Rows from block 6, named by matrix and row number. Rows with one number belong to one channel. Each number is 128 + 32 x the weight over its row's rms, rounded and kept within 0 to 255. All counts start at 0. Numbers have three digits each.
# convs0: first 3x3 conv (model.blocks.6.convs.0.weight, 96x96x3x3), inputs 77-87, a 3x3 kernel for each
# convs1: second 3x3 conv (model.blocks.6.convs.1.weight, 96x96x3x3, transposed), outputs 77-87, a 3x3 kernel for each
convs0.0:079059072123109112145139147133116111140119111156141138072071073128122111166163140093103103082090098099109110131128103144151147115151178074077079090104122101107113132137136124125112143147130200216231127144166087095114148163181117119133117110100157157148123116109117113102149153133073098110099096091
convs0.1:142129135134133146117117138108128146113126128110103085074062063112108103147151137121121115125123112163149128128116097116101090125116140076077083125126128149159155156171168133143140111115118195190172144145133111109097159159160118113115096082079136143147128124117148130110148153134156165153142129127
convs0.2:109121138121134152110119125053098108082132141090128152085120122096119131123141150096093095092091103083086088148137125119094106122132141114112107118130124115129122111117108123114111145146139156161155133143141128154148159160145112136129109123110186144118181143108150116104164171165130149148125145141
convs0.3:151129127167144133183168157143144142171155134161131114055089104148160154205225232114118134112143165092084085113122149120140137119122125125133139101098118111130153124136149127132145129146178156131092149127106140122094141126126183176159136098058139148137099115131104115114093103140135156155114104107
convs0.4:137157141127127113121103091047093131095140173142181200050075098047089124111155179111132134095116122093115112113121119112126110133127118127144153115136138089106113128135126096111111096112122106114117114137145138167175103130151139143144176155132147126113152135116161153145136140115136128108141134112
convs0.5:129109102140117112164140133153140136161143140155142150153127118160125099140101075106139171071130181056116162134145129134138127133139133139111093132123122123123135114128147112122140095107124140154185108128164073095128152167189161170185157146144129163196082143193033103167169158162145151168134147159
convs0.6:152162152145143134169171150111117125100108108106116112087122137080128154062117144151156162132142148110124140108089092101077078094094096145145127132150134124138125128127109102092099097101101107127168130157193150174201135147135140145127130129113161153141158156129132131115164153138157163156143139152
convs0.7:195191167151142133152129095125157177132139150152160155088119148116140152076074060149131116165163145156155146101107114112124118125127117134126122141154153140141155119130124096097094135127093174165158155172170121115113074101117111151184049052060179154137126092076140106075149139127145159154152138119
convs0.8:107105111124119121149153152087089111086085108082078094137150162115124137113124142133135156135133145125127148151159141158159146139144136118119118089092093058057056107111119086081105085069107157165178148154163139144150145153138139137118138139122132113113128118111127114107138140152132146160124143179
convs0.9:139145142143148153152154153088089084097099095132137136120115116150155148164178174117146153078101114081094108145143148134131139127133156156155155144148149162174176096091088136135123117124126000000000048028008146130103050030017106084067150138118123141148076090092061070076140133127146140131154146141
convs0.10:098088095137149132129172142207215189153141140080038072120148140169172153151130117165175147160142130126097104133126117144145123147148123095117123097104105122139137137147149155160136146129145081095099128130122152149140199153105167141114087132140160166177115101124106071106089102109146164156142157169
convs0.11:116113118118122132118116116170169175165155151191171164113129134126131138120127144105088086095090084089086086166176162120116121092099076146144139149149151153148160159166150118121119092102095151143141131126126148151143159155146167146112158128092174166153139147138113128125134108094129099056128107082
convs0.12:135124132143134142140132135017012024016012022029025034095086084101093092112108108108108106101099101093088089136139138154155154157165158048050057059066075082084088144146145146142145152154150079074080081073081077068075104101100089084081083080074081082085052053053033029034136130124128129127124121119
convs0.13:087091090144135117145164140176161131139119105072047082094106105136134142081054074151154157124122136093093114143134100140125106154140149112131124107123119124133117149156129156144105162135121141151134110104081136128085200177151132110073054096080158176189075094123031040093103089106151165153176204190
convs0.14:108113120110116120083086081106106112100105114115126136092098102101114115111127137109103093115108099154141127093113136102114137097110127054078094051077094104129142114125139147161180135142163098075052135105074183144100126123131150143149141139135079075079119115121153148147076071072095101101150143133
convs0.15:135125133143134142139131134015009023015011022028024035093084082100091090111106107109108106101099101094089089136139137155156155159166159048050058058065075080083087145147146147143146154155152078072079082074081079070076102101100088084082083080075083083086054055054034030035136131123129129128126123120
convs0.16:174167164159144142160152153132123110112112106092119121101106114151148142160156161132111097130111103129128118101115137116112106118109087149126109113100097115105108130125123146137133141127117177160154172161154137128119138149147161164154166169151121128118170169146148165142102095091101106117084091100
convs0.17:136132123130134132147147145097124152126145163142159173108107111113120125135144148151130092134124092139119092125127114136130112133131119134128118129129124118121118115130120106123125118127134137139132109127138108133156121157179132161184145158179142123100144135120142138127183144103158130106152130113
convs0.18:141117106086084092174179157108116126103105102147124102158146134101116129134144149136119091168161157081103122132118114120134147110104107126129130164129111128127134126127121139143156088103136131122108162133122085089095170135093110151193127115109110109108185152139122139151133112082133140128119107113
convs0.19:135152132136148143151162157146141141124119121142129127052058078085093108082097122123127120107114113064065072126150150134158148134160164102087082094082077110106097100085087111115120098102122159157159121111114122110118072072061140143126153152138152150158116122124084080088129127133115115131088102122
convs0.20:107106093142132097122106075143113086147119103119101120169124102133110114095083105166140144129104119136108118119145113142125127149126126116138168114130147102114113143173142132122102115117114047050042093095082150140118125129119102108098109131126135126113124120109119111112096065047150125091178164142
convs0.21:084061075138124140154161171125132130096093094100093087043046051127126111191191177129116108105103101077079075101101090124130113147148141041039059085100120158173186149155134125140128149154151188187172120115099068074061192192188133135138101102109171167158102100102055057066144132112156152125149162159
convs0.22:141143120129138135118120120057044059129118118186184171114125117117119111106088072111097078110109098092110114107118119120138132119130103149152160143150156133138155067060081081079111088100125100083065127116104119123136170177189119142177119118140109082084131130128131147160140130102157138113164155150
convs0.23:117108095125129136145157171179192183132143145099102116164189186111131139084092096118118119130120131123119134103117125112126143107130134141121098152132110147139125128124130134121122114106102086106147084097138071093131039069105021056095026056093101095102122116124112104125122130135102120131097107121
convs0.24:141155151143152141141146142129117084147143107166164142126136131153158145162158140136127121123114127131124131158145161137118121121110135141151138134147135126132126136114128159121127163134122078076072107101093131120105105088079123118111136140128131131150117125139126138154130121126085084101105101104
convs0.25:123141126130166139139190144197211194146144143124094110077105100107117104156142109155162155138135135120112114111119102141149124137158124103112104121129119148163154125137135117132119096107099134156149141156146124137132151143133107104123059073114184198197126124140088062101121137148119152163090133145
convs0.26:138145146141133116147124106114074047174149124182198204177181174144140145096077095140148153101125141104121144120147140130143141107121110174176173139147147116112113088096111113121137122124127058050068107101114136118121121129136147131113164153122082088112077120147095150176128135140113102103117122120
convs0.27:117125139130152141125146147105098109145137143168158148194172155161151114141149112081085089114141174130143147143130147124119137114129153150149152124128133121128138101109114108111132116113137152127114145143147155149149116125131092139189141141139132108092153131114144123118102106113104137172147129133
convs0.28:082087086082093074105115098088113076106146091122139113154156136139127125124114106114140117138151143141139135150147176109076146106122127059084046062067054050065043117139128107087133110114134140145134146140134147147136127115088156149137141137129070101088077148091064095076104078068106103086116108106
convs0.29:094111099102134119104135123103124122124140135135156151114115113148143138144137135088090086091100088132140138093100118107110099083086078152155147131132130131126122125125143111114131164157162190196183158165157128133138130133133099100107091109130123143134077099102116129125117119107103101101107109117
convs0.30:139170141117137118113104111113119118133145153119112114096087079091072068106092082131133123153179168110129110154184158176200161143162121089091075085095075052062052112125106132148115153166121158169171128128132102102123122107130117094126099102120103112108120120124106094104125146125096092086062081086
convs0.31:133129125116134135094108119104137145120153156124131112101124114121153158136158158174140110170129094149140130121114119102093104106115137164155159164141129137131120120124111114106096104117127149133112153150137097111118123108084064100133135177210161133110196147109139120112130121092121121109088087079
convs1.0:123100112136130127121122119188191217166158168175165164117100080084068040093074051094102116126121110144156147117127140123131135132144133134149163143140156160164173137153153109108113134110093234222226159143153091081089195193171126123116122104089122127109140141128140147135103113130094089085111118133
convs1.1:130119110143135142144140145156168159108124121067076085085096109119126145142128143152132144137140153153178189123117117143142143111118135124121125118112128131128139092117140130131150150151153166169165110110110091103096186194156138139116111081078179180162089107124038081122171149166146125131145143154
convs1.2:135146146121132139158168179107141148094132141093116123122115097123130119147153158167151149177157166168143144114108117123113128124132141124143136132153149105136141118108117146138144134150154083117121084116121093119121182163137136137126136129100195155128183131093165105098168150140161151149130110113
convs1.3:110115105111126131122145150150122089137108077153144127060081118116125142091101133176198197143131125101119155127129128131137123128124136138114113117122139126121113115128129101121124117125123144142140144136135132131131153164178167173173079071073104116136077109141095137153144163189152148157163167167
convs1.4:132145126134146149135129147054087100081118136093132143147140125143165168157180186140149138168149152158136151120125143119124130119132136141177189140169159133135124140137137138144139130154148042082091096142145102142141097113119083109134100130150098091110141118120150134138205168110184155128164149135
convs1.5:096100113118120135108106120138153179131128129126119116157150138150139127144129114108136149090118126074089099123123122117122127123130125115115114148131112189151104135120115129126135125134143166174199125129153086090116111105110071107150026093160078136175072118148096111109103114115130138142163159160
convs1.6:172174135136135118135125120174166185163171190147158172144112096099085090099103104108086073128087069132101071126133144148133145149143144182146106169135097149120105136125127132125129135142123072092120096121132096105105101085063101094063077084047085102056119125078125135120144120085163140082131106061
convs1.7:156172164103119145129112107182179187118116131091089115137141132078095111112113114051060064142142138159166183123117116150150141126133141140132120134139128128122113138116105161160141145167176132132138126126123095115139102131161071070088165182187155130119189150129111080064112112112133123134136136150
convs1.8:109121129119142149091097110104097076105104092108108097150145113119140124108142139139127101144129100146121097152143158134128139135144141152168151138139137112113127151110103136112108145143136056055061101103098123132132111144102077110068071106082110141101140150106172190158175172168148153153151146146
convs1.9:142132135163157159165146155038030031068067066062058056105110128136134139152139152144137148137139145104097101099099108104119114114129121112102074078081077055059066110110137135122130151134134138138136138134137085082091122130113164160129190183155137147134140152141099113106111132158145145144144130118
convs1.10:115135130119146121145189152212206215133104114075023043095112128094096124122128146159170157094120129090073107124108120122141120144134119114114128118137148132135141156161156126141134122116129146157155129141148140154159168160136200155106187107046172157136129103125114070101111142152100100123117123109
convs1.11:139118110124101087155146128086065050143138118201198172101116144127150166139139129114102108166127121174152134142132130123109113152133109140185196098139149115158183170149141171140123177137108133149138135132109112090072122107084098091053018038033095099082094101089089090075123121110158135092174146114
convs1.12:107085121161139175138111147059054062057054062050046056127113115126115120124117123111108118125115124116118121218213233199148197210189208126121126096078093085073075170148160162115146181148163117108118090081086092080088116139146108123142135157164062069081061065081072077086137141149127133142116124136
convs1.13:147138110115109098139170160209192176146107087100020001120143152082109123110141140133160171100111126126107109105103123124134136151139132155147141115127123145142141130144149140143126132134129176177156151155134150152143175187183149141105137124061193207187111116122116063061126132138131128127121138128
convs1.14:129109104102104114130131134090109124074093106089105118100108120136142167141151178164134095158127101144139127119124135112129150088116135115106094113113113127113107108121142087109131060083108166136110142115089155133100145172199190191199174188215132112116143148158138153173118110115101114135130134144
convs1.15:104083119160139174137112147060055062058054062050045055127113115125113119122115121110108118124114123115118121214209230196145193207185204123117124093075090084072074171148162162114145180146161117108119090080085091080088116140146109123141135156162062067081060064081072077086137142150129135144117124136
convs1.16:141133135132133145111114137166177181119124126086084072091091090129133118140146129145144140140131115079090093133126126141132138128137160187188182151156157103088084115117124114118130106130156195177150156125089114083052110115126135122130132143135163146127161150129153154119159163160151162171126140151
convs1.17:117128124148142140144119105104109111102133143104145166151159164125154170119140157142139135140122132135122110117101113133120121110117121147138141128116125137132149119105090110114105106113105096105122102113130121125130078111132051103151043094135042099126069130154113156163156130095148128117120119101
convs1.18:134122126143143138102100123155132111157158142132145143183182179109126150122138151129142155080094096104111112129128136146137132129129137122116108101093083155140124139136149125120134141128117122127146130135155139146151155161176062119197120097087042085119094105124116138157153152165122120110125129140
convs1.19:083084078086084092031000038136119122140114106178154132112124134145133146130114126161184186153167156138127112142135140121109115167147137097090090124116118152161159138118142139143169144153170062056048087083065108107079103098109122115119097103110091093089107125134152157164114114111105095088127114121
convs1.20:120124141117129134114135147195181170139112104098053050089118166126138159166177180170156137133126121122122108143128113131120119141138140138123115156138135144129142157189174117146138123152163084074073146143140189193202131130144140133123170160129105119103116121108157121125096101134102099115140129120
convs1.21:109100117131124137138130131189193206141132141152145151083105115082107125166185190163155169150151158112115133120093119135159172137144143118113122145145158188193199133159166130158150107123119255255242156145140106098096183200163150163155089098094197209204137143140070066073143143155107106125129129143
convs1.22:116131147097120134096119131103086079141135134206203196165180167112130147159169173121121130122122129137120121126132149118124126117125119134153160126156162115127123158132118143141132149152152093101100139137138166162162153164188074103159096111148105107118141134138149153145137119090148135109160131119
convs1.23:107125125117139166130142167223209173153143119086069074203236217112145152108116116133163165142157169133125116124104106152125133165136148132127130153137133145141138127094097129100118129103105158178186138161187142163198118129118134145135176167137105109075126142130137133159128146148131150154130143162
convs1.24:125135119128130130138132127122103085139115081150135103085074075113106095120117111145143137135141138115125109133144139118121134104109129128130119114124111110125107150124120153128112119112092138101079174153139172159149117112113145126119141133131130137135150170185129144169151158173114142161105126149
convs1.25:122136123127149130160183141209184185136099116083030067111117137137149166148143156183186191133148177109108161123113125136130134139129136092094086124115098171161153125109111129124125119132136138148138117143137109133140172176151159143122144083037173183196139126148066034092139133135120131156117128142
convs1.26:116121131121133143102116138095057046177139111232192144114117125114117126117127131117137142086111128088102110116131145115108123121118110146134108164141112144130116155168180118123129123122112098082071149136123186171171092071081091099108116148147058103120118154135155165119111106105135134115144143114
convs1.27:134127110114113112169171165098100084098112111111135155138122124116117142127115128112118138114142153119118122149161162125135134120129126116138134179182164100101104089102119096125144104125121125118105108108101097098095079094128121174231195147108116115102114101077071101134117126154136138143133128136
convs1.28:104121119113118125107094113083090111106126139140150164097077090115098113136126127121099140149109130135138140161155132156143155124145124115088087124089119163165166151151142140141148124144127148158182137148169136146167115121116110102109048071082069103082115128109126128138123125138092083079069060063
convs1.29:118111112121119127111117128051052061088086093195202211185161141214189176144131137149155178155165175163167176151135139134131129108110108125131140119134149123127133143123108103100100124117110191185207140138159093093108171191210117148166081100115146151162149149154115125128128124129130119115124124132
convs1.30:144138130144150135145173133122125115081084102115122125172136087129119102107069062170194124166159135114129112167178170196190189139142152101129109196239186098125104102104089139134135146131137094099094073086073069066055127108116128124132120122123142126149147143167118116124181132111106068103120116140
convs1.31:152126117134125121147130132153147132112106099096098099101120148100115141091109119123139157161157152103098105134139125126128122134135119156152126115102088079087085114128143122140156108115124126128140132130143106091092053095159133169209163154131195131070165104044126102069142131134136124118133119107