A small image denoising model, trained from scratch.
Model: 40-pixel images, arch edsr, norm none, activation gelu, depths [18], widths [96].
Training: 40000 steps, batches of 48.
Data: trained on retinal OCT scans (Kermany 2017), 49215 training examples, 39.0 epochs.
Rows from block 14, named by matrix and row number. Rows with one number belong to one channel. Each number is 128 + 24 x the weight over its row's rms, rounded and kept within 0 to 255. All counts start at 0. Numbers have three digits each. After the name is the row's rms in percent of the matrix's.
# convs0: first 3x3 conv (model.blocks.14.convs.0.weight, 96x96x3x3), inputs 88-95, a 3x3 kernel for each
# convs1: second 3x3 conv (model.blocks.14.convs.1.weight, 96x96x3x3, transposed), outputs 88-95, a 3x3 kernel for each
convs0.23 128:108117116095112115082120129126122118109114113094115104107120112126120106142117103108121156117125150115128148116067158124109146136152138120122116121131123115124116088070095103091112101077119159143106152145120145133119
convs0.24 130:131111115111105095098102096139133132112112115078081084109091092132133135126123134145157152143142156122115117116149171128141151085097133152138131150113101115112134138145124146134102108103097108118115114108102116111115
convs0.25 100:134112074128107077091090081139128122132116115121109108111108104131138145121125145129140115124133118119126111100156158125138126150127093149163194115131148088114137178155149192145124217165116122121131116128130123133132
convs0.26 102:117121127129134125126119118102124138112135137115112096177128052177125073103119124120117108111119127110111107097129132099122125118120110147135141140133141121136151164155133121110107119106085134122108151125107137128121
convs0.27 093:098103118129131145135126123097104097134137135131131135100084074125105077142117112133137124125127135138138140098098084136146137092099098135134121103103087104112103137137112181173148173154125108123137112119125109121115
convs0.28 106:151146145122115109113106095128133132123125132118119120135142151126135141136136130119106108105109117105121125154140116127121136114109142105107104129135134138145137211190164140127118083070059122130139132127122135118107
convs0.29 107:122141144138135128118114131099118152130119116070092128177120066062126183111123125129136131146146133133127121087142154086108114185151122153140150140141131136146121132134155092104123184136089113090101127119116097110121
convs0.30 035:116116114117118113128133116133123121135122115125121109105111096093108092117131108124092134120088128125092144106090092096088090092099111163117091155114092166119092090093102087094110092102114130162134113143131110151139
convs0.31 101:102107111105099094149139129139138134152143134148140138124133146087105124086110132113122131104108111118121109150154132141139123096084084128118134115119132123131135122134131122129144120113130152143131138127124130126127
convs0.32 094:082092105119132131121123124079104104082099098099094081162134100216175131200185157120132140123119131116113135111148128113145123094109091127140145133146155144160160083131128089144159087134154113115121127122128121120126
convs0.33 106:137134116128131117117119104148140122152141122142142124106144172057120161078114140132129118148128125148137129092087120155132139185167156121134112141155129134143114109111139123119147147145162122115126111120144119125140
convs0.34 084:173174164148141140113107108163148132143119105131116101100093105093106125117120121133119134138120127117107106131082139162123143175144143136145118131135114096104099133137155133139146135139160137151150136141142116131143
convs0.35 099:134134129136140133143151128106097089109094082111098092167167171174148123180157132132121132120118125132129130179119072141136133116128149134136127143148138140135123105120110100113117073095121110142131119129119122121113
convs0.36 034:114116112115118112126133115130122119134121114123122109105112097093108093115130106128094133123090129128094144107092091098088090094099111163118093155114094165119095090091102087093108092101114127161137114143134109152141
convs0.37 114:165178158152161143146138128097130139098117121129111085184127062174115072060098134105112126104112150144130138126139141111127135153150147132119130162142144127120125139132136106104121116119120117124136139117105128132139
convs0.38 113:097110127101114123136149155112127137109127137119126129113092074153126090155147137131126120114117134133130145125167155122149134110116106133118122150144139150146144139129107155134116114108089118121128124111102140133119
convs0.39 123:128115113144147134117136125160152146091091100082094109124135148136127116150135119128115110143158159096116146136129141150156162112116128125133118131129127076077087128126120178186163123124127130121126166165168151124128
convs0.40 100:131119110146113097156141137148110092147115090116101094149155146146148149145140140133128145144151149123109122098129169122110107122113105140094066154113106137129154094097096129092052143124083088094095085106122128140145
convs0.41 102:090092089067070070069070066064074080081086092091101102132132125112108103108093091130117103153134104155140121129141149139142146119121121058062063058062059077086079126133136094103126097101119128138136121144152118136143
convs0.42 110:109119128112120124123131127104109110107110109098103100147123103158130106150133122135131135129118124118110122151157118132136122110108099141134136145140133156153138149157136104114100058069060134119108137124110131130120
convs0.43 120:141143150111111123090092105113110105111108104069062068130119113147134120149133113148143137140139150129122144115116131123134135154160162135143126133124114099084087137144122158170145130133111154160160162163159144128125
convs0.44 032:113113111115115111126131115130120119131119114123119108105110096093107093114128106124096136121092130127097146106090092098088090096100111159116095152113095162117095090093102089093109095101114129160135115143131112152139
convs0.45 099:126141093105171152096143123128115121134136096140150110117132160111125143129115117162128122192140124161145139126142116148159108125136138101096127104087106141136133116165173105111198129055165142153165116148186116124167
convs0.46 087:131140136130148139138141130133142136115123131132139133143126101187138085135125125123116125100100121116118118143067076142125129148159150157128103154126092156134108109108108090094094093116120116126114141136129141140140
convs0.47 096:100106109150149131140140123111132131113142142135141131117087054154110078132131128120123118096108120105111115119129083102124104073095087127125126111123134113138159152125077139111083125110085119118123137126130126121135
convs0.48 109:135127133133145144151145131146143139113135142118105085092115144205133070138141161129119112108114126125129136125098095132153168086099122115132128135130142144117108131120103136154159090113126120131141116110115145134130
convs0.49 090:109132132125149152112124120143149139117134113083110109072094119117126150122106112147153162157121128142139142090115122125124077082086076110119107121131100090104104122143149134116123135123120138131139110126155130117147
convs0.50 045:121122126127129136138136127131125134126116127123123133126104074132106072157134103113131150105120148112137170085078080078074074081088088127091108127098110140100111089102105098109113101103115147141126134131120137142123
convs0.51 127:123125128096108116124145146110127132129121110109119118139166188154151131154140147144127115149139153133125131137139157186190188139113103124120114122120126114127146087090101170162150140111113150154163106136137157151155
convs0.52 103:166152134164145127136133134118120135099117148113135163115150176105147178132133146124140120128135120128134129104165182136140135131111099123146139110142134099139133191177168191153121180131097138121131129125124109121111
convs0.53 110:157142120181159126162150138173135111166129106111091083149139119083140187093107131129136119146129127130129120109187255128137148179131092156127119179130110144122119109138178151124114193121074126117112122117107126130119
convs0.54 089:070090120111126138122130128120128129133147142119120109117085063166122077157140120136133131115119128108115128158178140131163151098124131138128124156140133151129118095111085108125121113129131093113132113114121111111125
convs0.55 082:102117123157159159186181173120121129117118125107102109131122130135116111147134133109131131120133142135136142150137093172177147122125103073067088104099108136134142096105099102113121082103114112116118118125133118115120
convs0.56 096:125148163107124124098103100117140139109120130127123124145130128190158133165170164137137140120130130127135134170137079146158168133138141138140172114115119147141118129123118084101148059040076141148151144151147124130134
convs0.57 084:161157148153159157125129129131127128154149149153155162115121128129130128123114108134137141131146153123129134115103077136121092133131112137139148133132148133136151150141139166145132177155136129110091145125110120102086
convs0.58 099:150144142129118120133111106135139131154130109103107112135142164064109155084112118113103101119109093141124113151081091138118130170163170098120106085129138126147140108100113072103137125140148131134100130135133117129142
convs0.59 096:097080085143133138154158162116120124121139147156160179148124109128116113146116109115128133112125123121144141151167150148158142138147115093108095071076082100078091165164140126137103113118119161145122161158119140153129
convs0.60 090:132149155157170166146158149108127132101123122101116115151105062194143085215177134139147144112114138129138156107127106110137117104129118122123140131129137140139142138142120143133107115110090129119122124104104141131129
convs0.61 100:153140139150136134117109104168150124184163139161150131153164168099115131081105123104093094112101096116118101140143160139140154117109105124115106156145128178159151155161177096101119061066063126123110126122117122109119
convs0.62 117:118113111137138138165165170101099100127127123166166163136127115128127125118120125118126139115117126126117119147153150129132131105106112125121112142143137182185177080064067084071072074054051118109103125118114131128127
convs0.63 110:136128111140116096109100092104100100128114111115126132139139150100122144155157139123106096132113086141142131110100102130151169179176157079076099099117147132124149115102102080101109124139146145159158142148145141139148
convs0.64 092:147123108159130114149112098152137125174150120159129095150117073146138123137149135125116122131112120143125139046065080121137121166156112158139131162129117155123112124140162123144153134138135148148147153145137131146153
convs1.23 118:106104136134118130158141127114109118122132122138164143145135120147140131145148140114122156105120139092130160168036129133071124120113141150150142159159154162166162133115167132127160137126164144112095136107090168115077
convs1.24 123:152138145135133131144130148135140136130124124095083094177178191168159166167158128131128138117111123114103110138169190163185179140130106115106103090089109117144163078102109126155156140146137141140124153133119149138145
convs1.25 107:146135134173150148180150155150150141138155147115128134126139146116136137141154146130110124124107131123108127155139107126141149129144158103133171080116154069108139139093047116099072118097074121138138120117108142129117
convs1.26 114:115112125135123121148140140131137139126137138129138139116134146185147100151104057115136141087104127128135148148124095126170191191188162118135129114123119119121124156116093139129134183150138138119110162120102155139116
convs1.27 093:088094080121116107128137136112107119111121129139158163097082097124125126186177169128122113116121126127136146133159152108127128179177162130128120125123108134125110162155140113091098139108107113126145127137149109110120
convs1.28 110:141129121141131125105095093151150147134139137142143149141140134133128131123121124122125126133136139135139142096164177098132139102119135099102114128130136160168157181210193112133127063071066124134134115125127124128125
convs1.29 114:138135143117120132108113126133142162141155168110138161141148147089136172132121101122112118129131140119122140190155086101099090139155174123154171095120133106124127210144065097080057162137104120127134113123121146127093
convs1.30 027:111144147111114119117139144092127137112123135112127133100104101097105101088101101135050069105031047115052078104107111123120116103096102119122139117104125126121130139136138124128141121129139149174147119140122151172145
convs1.31 104:142135122152145136135148149137136129140139143123119110126123126169144129145134121117130127102114112109121127189201198117103112151140141134127130125121122141138141145147129120115109115115110143146123124120111123119110
convs1.32 103:110113119125134133137153158157153133141149136134156138088074064110078060128105094097124140091105126116118134175152114178149120178148122086099108098100105134132135130122125148139149146140151150127118156121110170149138
convs1.33 120:169171177150165164137143138137119114145136137144144147131135139088128158099131149119114116140117106139126122117086116086070081077077101143138134144146141143144139132123161104112130076088116109137133083129131097130138
convs1.34 096:145155149119115109104099097133129120140121105139108089145137114153155145158169167145143127149144105143136108087062121111110120135147136163163165133128128127115110091113188085107159107119153140149153123130131092104126
convs1.35 105:136134131131128128116110112157169152152149129155151135123094088132099101138119131128132124122136132133149150098140179137129122163136107142118091142122102150136115128190224116143163099113126134111126143126138155137135
convs1.36 026:111145144111115119117139142091129135113123135110129131099104102097106102088101102134052074103032050115054082103107110123120115102096102120123139117104125127121131140135138123128140121128140151174146120140121152171144
convs1.37 123:110114115084102117112110119151152148129139141133136145127163182148134111150128095114139124112131135114120118100078070151137134177172180108116104110113093142139124106109116150126123183164153129143117139125102131145132
convs1.38 120:090080074133124121130125115139137135129134128104125117113117126149143126151154148122120129133131147119116129183197138130134112129127127077095101081093098125128127158120085153139121156139121117118112131132127122116102
convs1.39 120:130118124131122131123115125140139141109108110128118128164158145124112096080102128128139147113101108164137132113129123105103099090089093088080078091082078155159155167161142173181172106122137122142115066101110122141168
convs1.40 103:108104095127123110157147140132132116141121108140128128127121128087097111048050047148134118150130121157145141151120103159143150056102151120121128139125118148137125162149140179167153083122135132122113143138133147144131
convs1.41 086:142143137133141129136139118169181161151160143135135138166143107157142123169161145106130120129116102127140147118124107106108105094095106161161165153153158123125129140156136126149143133143140114133121108137137125137115
convs1.42 122:134126118134137133094102102163160164146149146164172180142129116161134105155132106125133131122130134121128140176204172166163133138120096102100100119113114134130125195201181147149151099098094136140145133131124143130110
convs1.43 114:124119125131129121126115132093101103090087091089071081145124120126106092117091089131122120110118120125146131121134125137137123100091085100095094114122128142167161096121118124151147108125128103110118099112108126134139
convs1.44 025:111142146111112118118136141093125134113122132112126130099104101098106101090103102138061073107038047120061080104107112123119116103096103122125141119106127128122132138137139124129142121129140148176149116140123148170146
convs1.45 103:143148155146162142138170158110101102127117108135134109133121129140121107131135113123146121054122115140138126112102109119100105109096089128124123131144129127134127181150209190177175159169161127134118099136056122145131
convs1.46 096:102118113107128125110130122101121137114128135115117128123111108138117102130126129135147135133144146137154158092051103168135120154137086142117090137107084134091068088103166157164193171172187115110136116116133126121139
convs1.47 105:114106095125115102136135125112129120108117114113115109117130135181159145178157140133142142114124134133130128107144138149175167182181158111111105129124112163148127125143135169166147179152127133122124139104097136129113
convs1.48 116:114115114128125121155135125125141125106111122131112116115115124162122093141158173149148135124129128161139121111146153157184206135136129137130115142128109142141139069093093183180164127137133140120115143128126124128139
convs1.49 078:152134150145138121140134117145149136141136122134137125202199209176150176147138142105132123093123120139140146131143119159122104149150166129143135161166135141134112140140144186194183148135157133137150082097087104125112
convs1.50 036:123129161142131140140137152119110113124117129123130122116112106120121111122124119177137062151115048163138081099094103104101111094092098127127141124121139130128139127134140124125132122124137092149173076123145107142169
convs1.51 120:103107119145141146115133154139150144128118122119114121141144146191171158142158170124135163098112125150136119107143171154150122112089074159143136122134154156155143048083109158152127087101110124116107128133143095098097
convs1.52 113:099090097119110119104096104112115124123138148140149153117126125096115123076102123124111134140129139138133140183170122110115102068088112094113155108130167104122147168119064133105068062055050123139134114132128123137136
convs1.53 118:107098102110107109119116120141137136146137121142138128165186193088120126097115103126116118129129128142136126229149066110121143023075148111122105124121093140139123199119050113115098066122136139139123131131122128130127
convs1.54 097:108105100113111105123130130136147144097103102110116115115115145150130135167158159118131147111122152123119136103153149133144138159134116105087071106083066153138114110137136128141144159156156133120120135117110125124124
convs1.55 089:073060064096096106099103110159156147153151142145155139117112105128119111132126123118127145112119137111130148143156145121097091110065066126118113149145135169164159123140105112125110096098090133126120139130126168152140
convs1.56 099:154143135139136145120127137157166158111130140102116119106098096132093058202162136141146155132122124081101108132140151062075099164125093132125113097112122074096118203206187114136148198158139091094111123119125139135128
convs1.57 089:124126133091091101127114114109120133128130130137142149130111097129123130133121116137137137093106131114114125099109120116131125131137115122125125122129127120127126099083065121104084120097079147118101148122105151116092
convs1.58 109:157164161131141135113121121144147135146137125129118118110100108106131176147131131137134103144145093136143120098080123082086094136134116151145141139134137132128137124144194065109154137139148122105142130116152144110118
convs1.59 073:133126131114126129139137149127130140146133148138146147145136125143156160129137153127128110144142139138135141147114122112106107070076074119120133108100130126131143136151188127125127094114103135159149148161141089126123
convs1.60 098:065067061082090083100105100105124129116127120102111106119107106139117102153137122122121114117130138122117112144137111162169151174190170116136137106118126110113128140106097154119112156136139139115113167133120153122101
convs1.61 102:112119117127121127137126125111102093100095099104098106141139141096099117072078098138133135148135121160141123114119136071093122016033071136125116127106099137129119151165174123139155082096120127129145129128141131143147
convs1.62 103:088090078097102095113119112107104102139134136149154154118124111133140122117115100138131136121128133141129127117122101127134128108119128075062072117111121131131137183193180159171166149167176129136135122132126100122141
convs1.63 099:130123120134131136123134138144144138142147150133144146147152137154161145106109105131096090154123114199163162157133129186149133093092130127129127151136122139120107124127130157146140084097111124139133105122114066073073
convs1.64 098:131124123119104098109106115107086077118096078122112091135122090140118087155145120131123131127128125140136122127099092108116142149167172129101061138116085138124106112101091067097125104137148113109132105104133117116152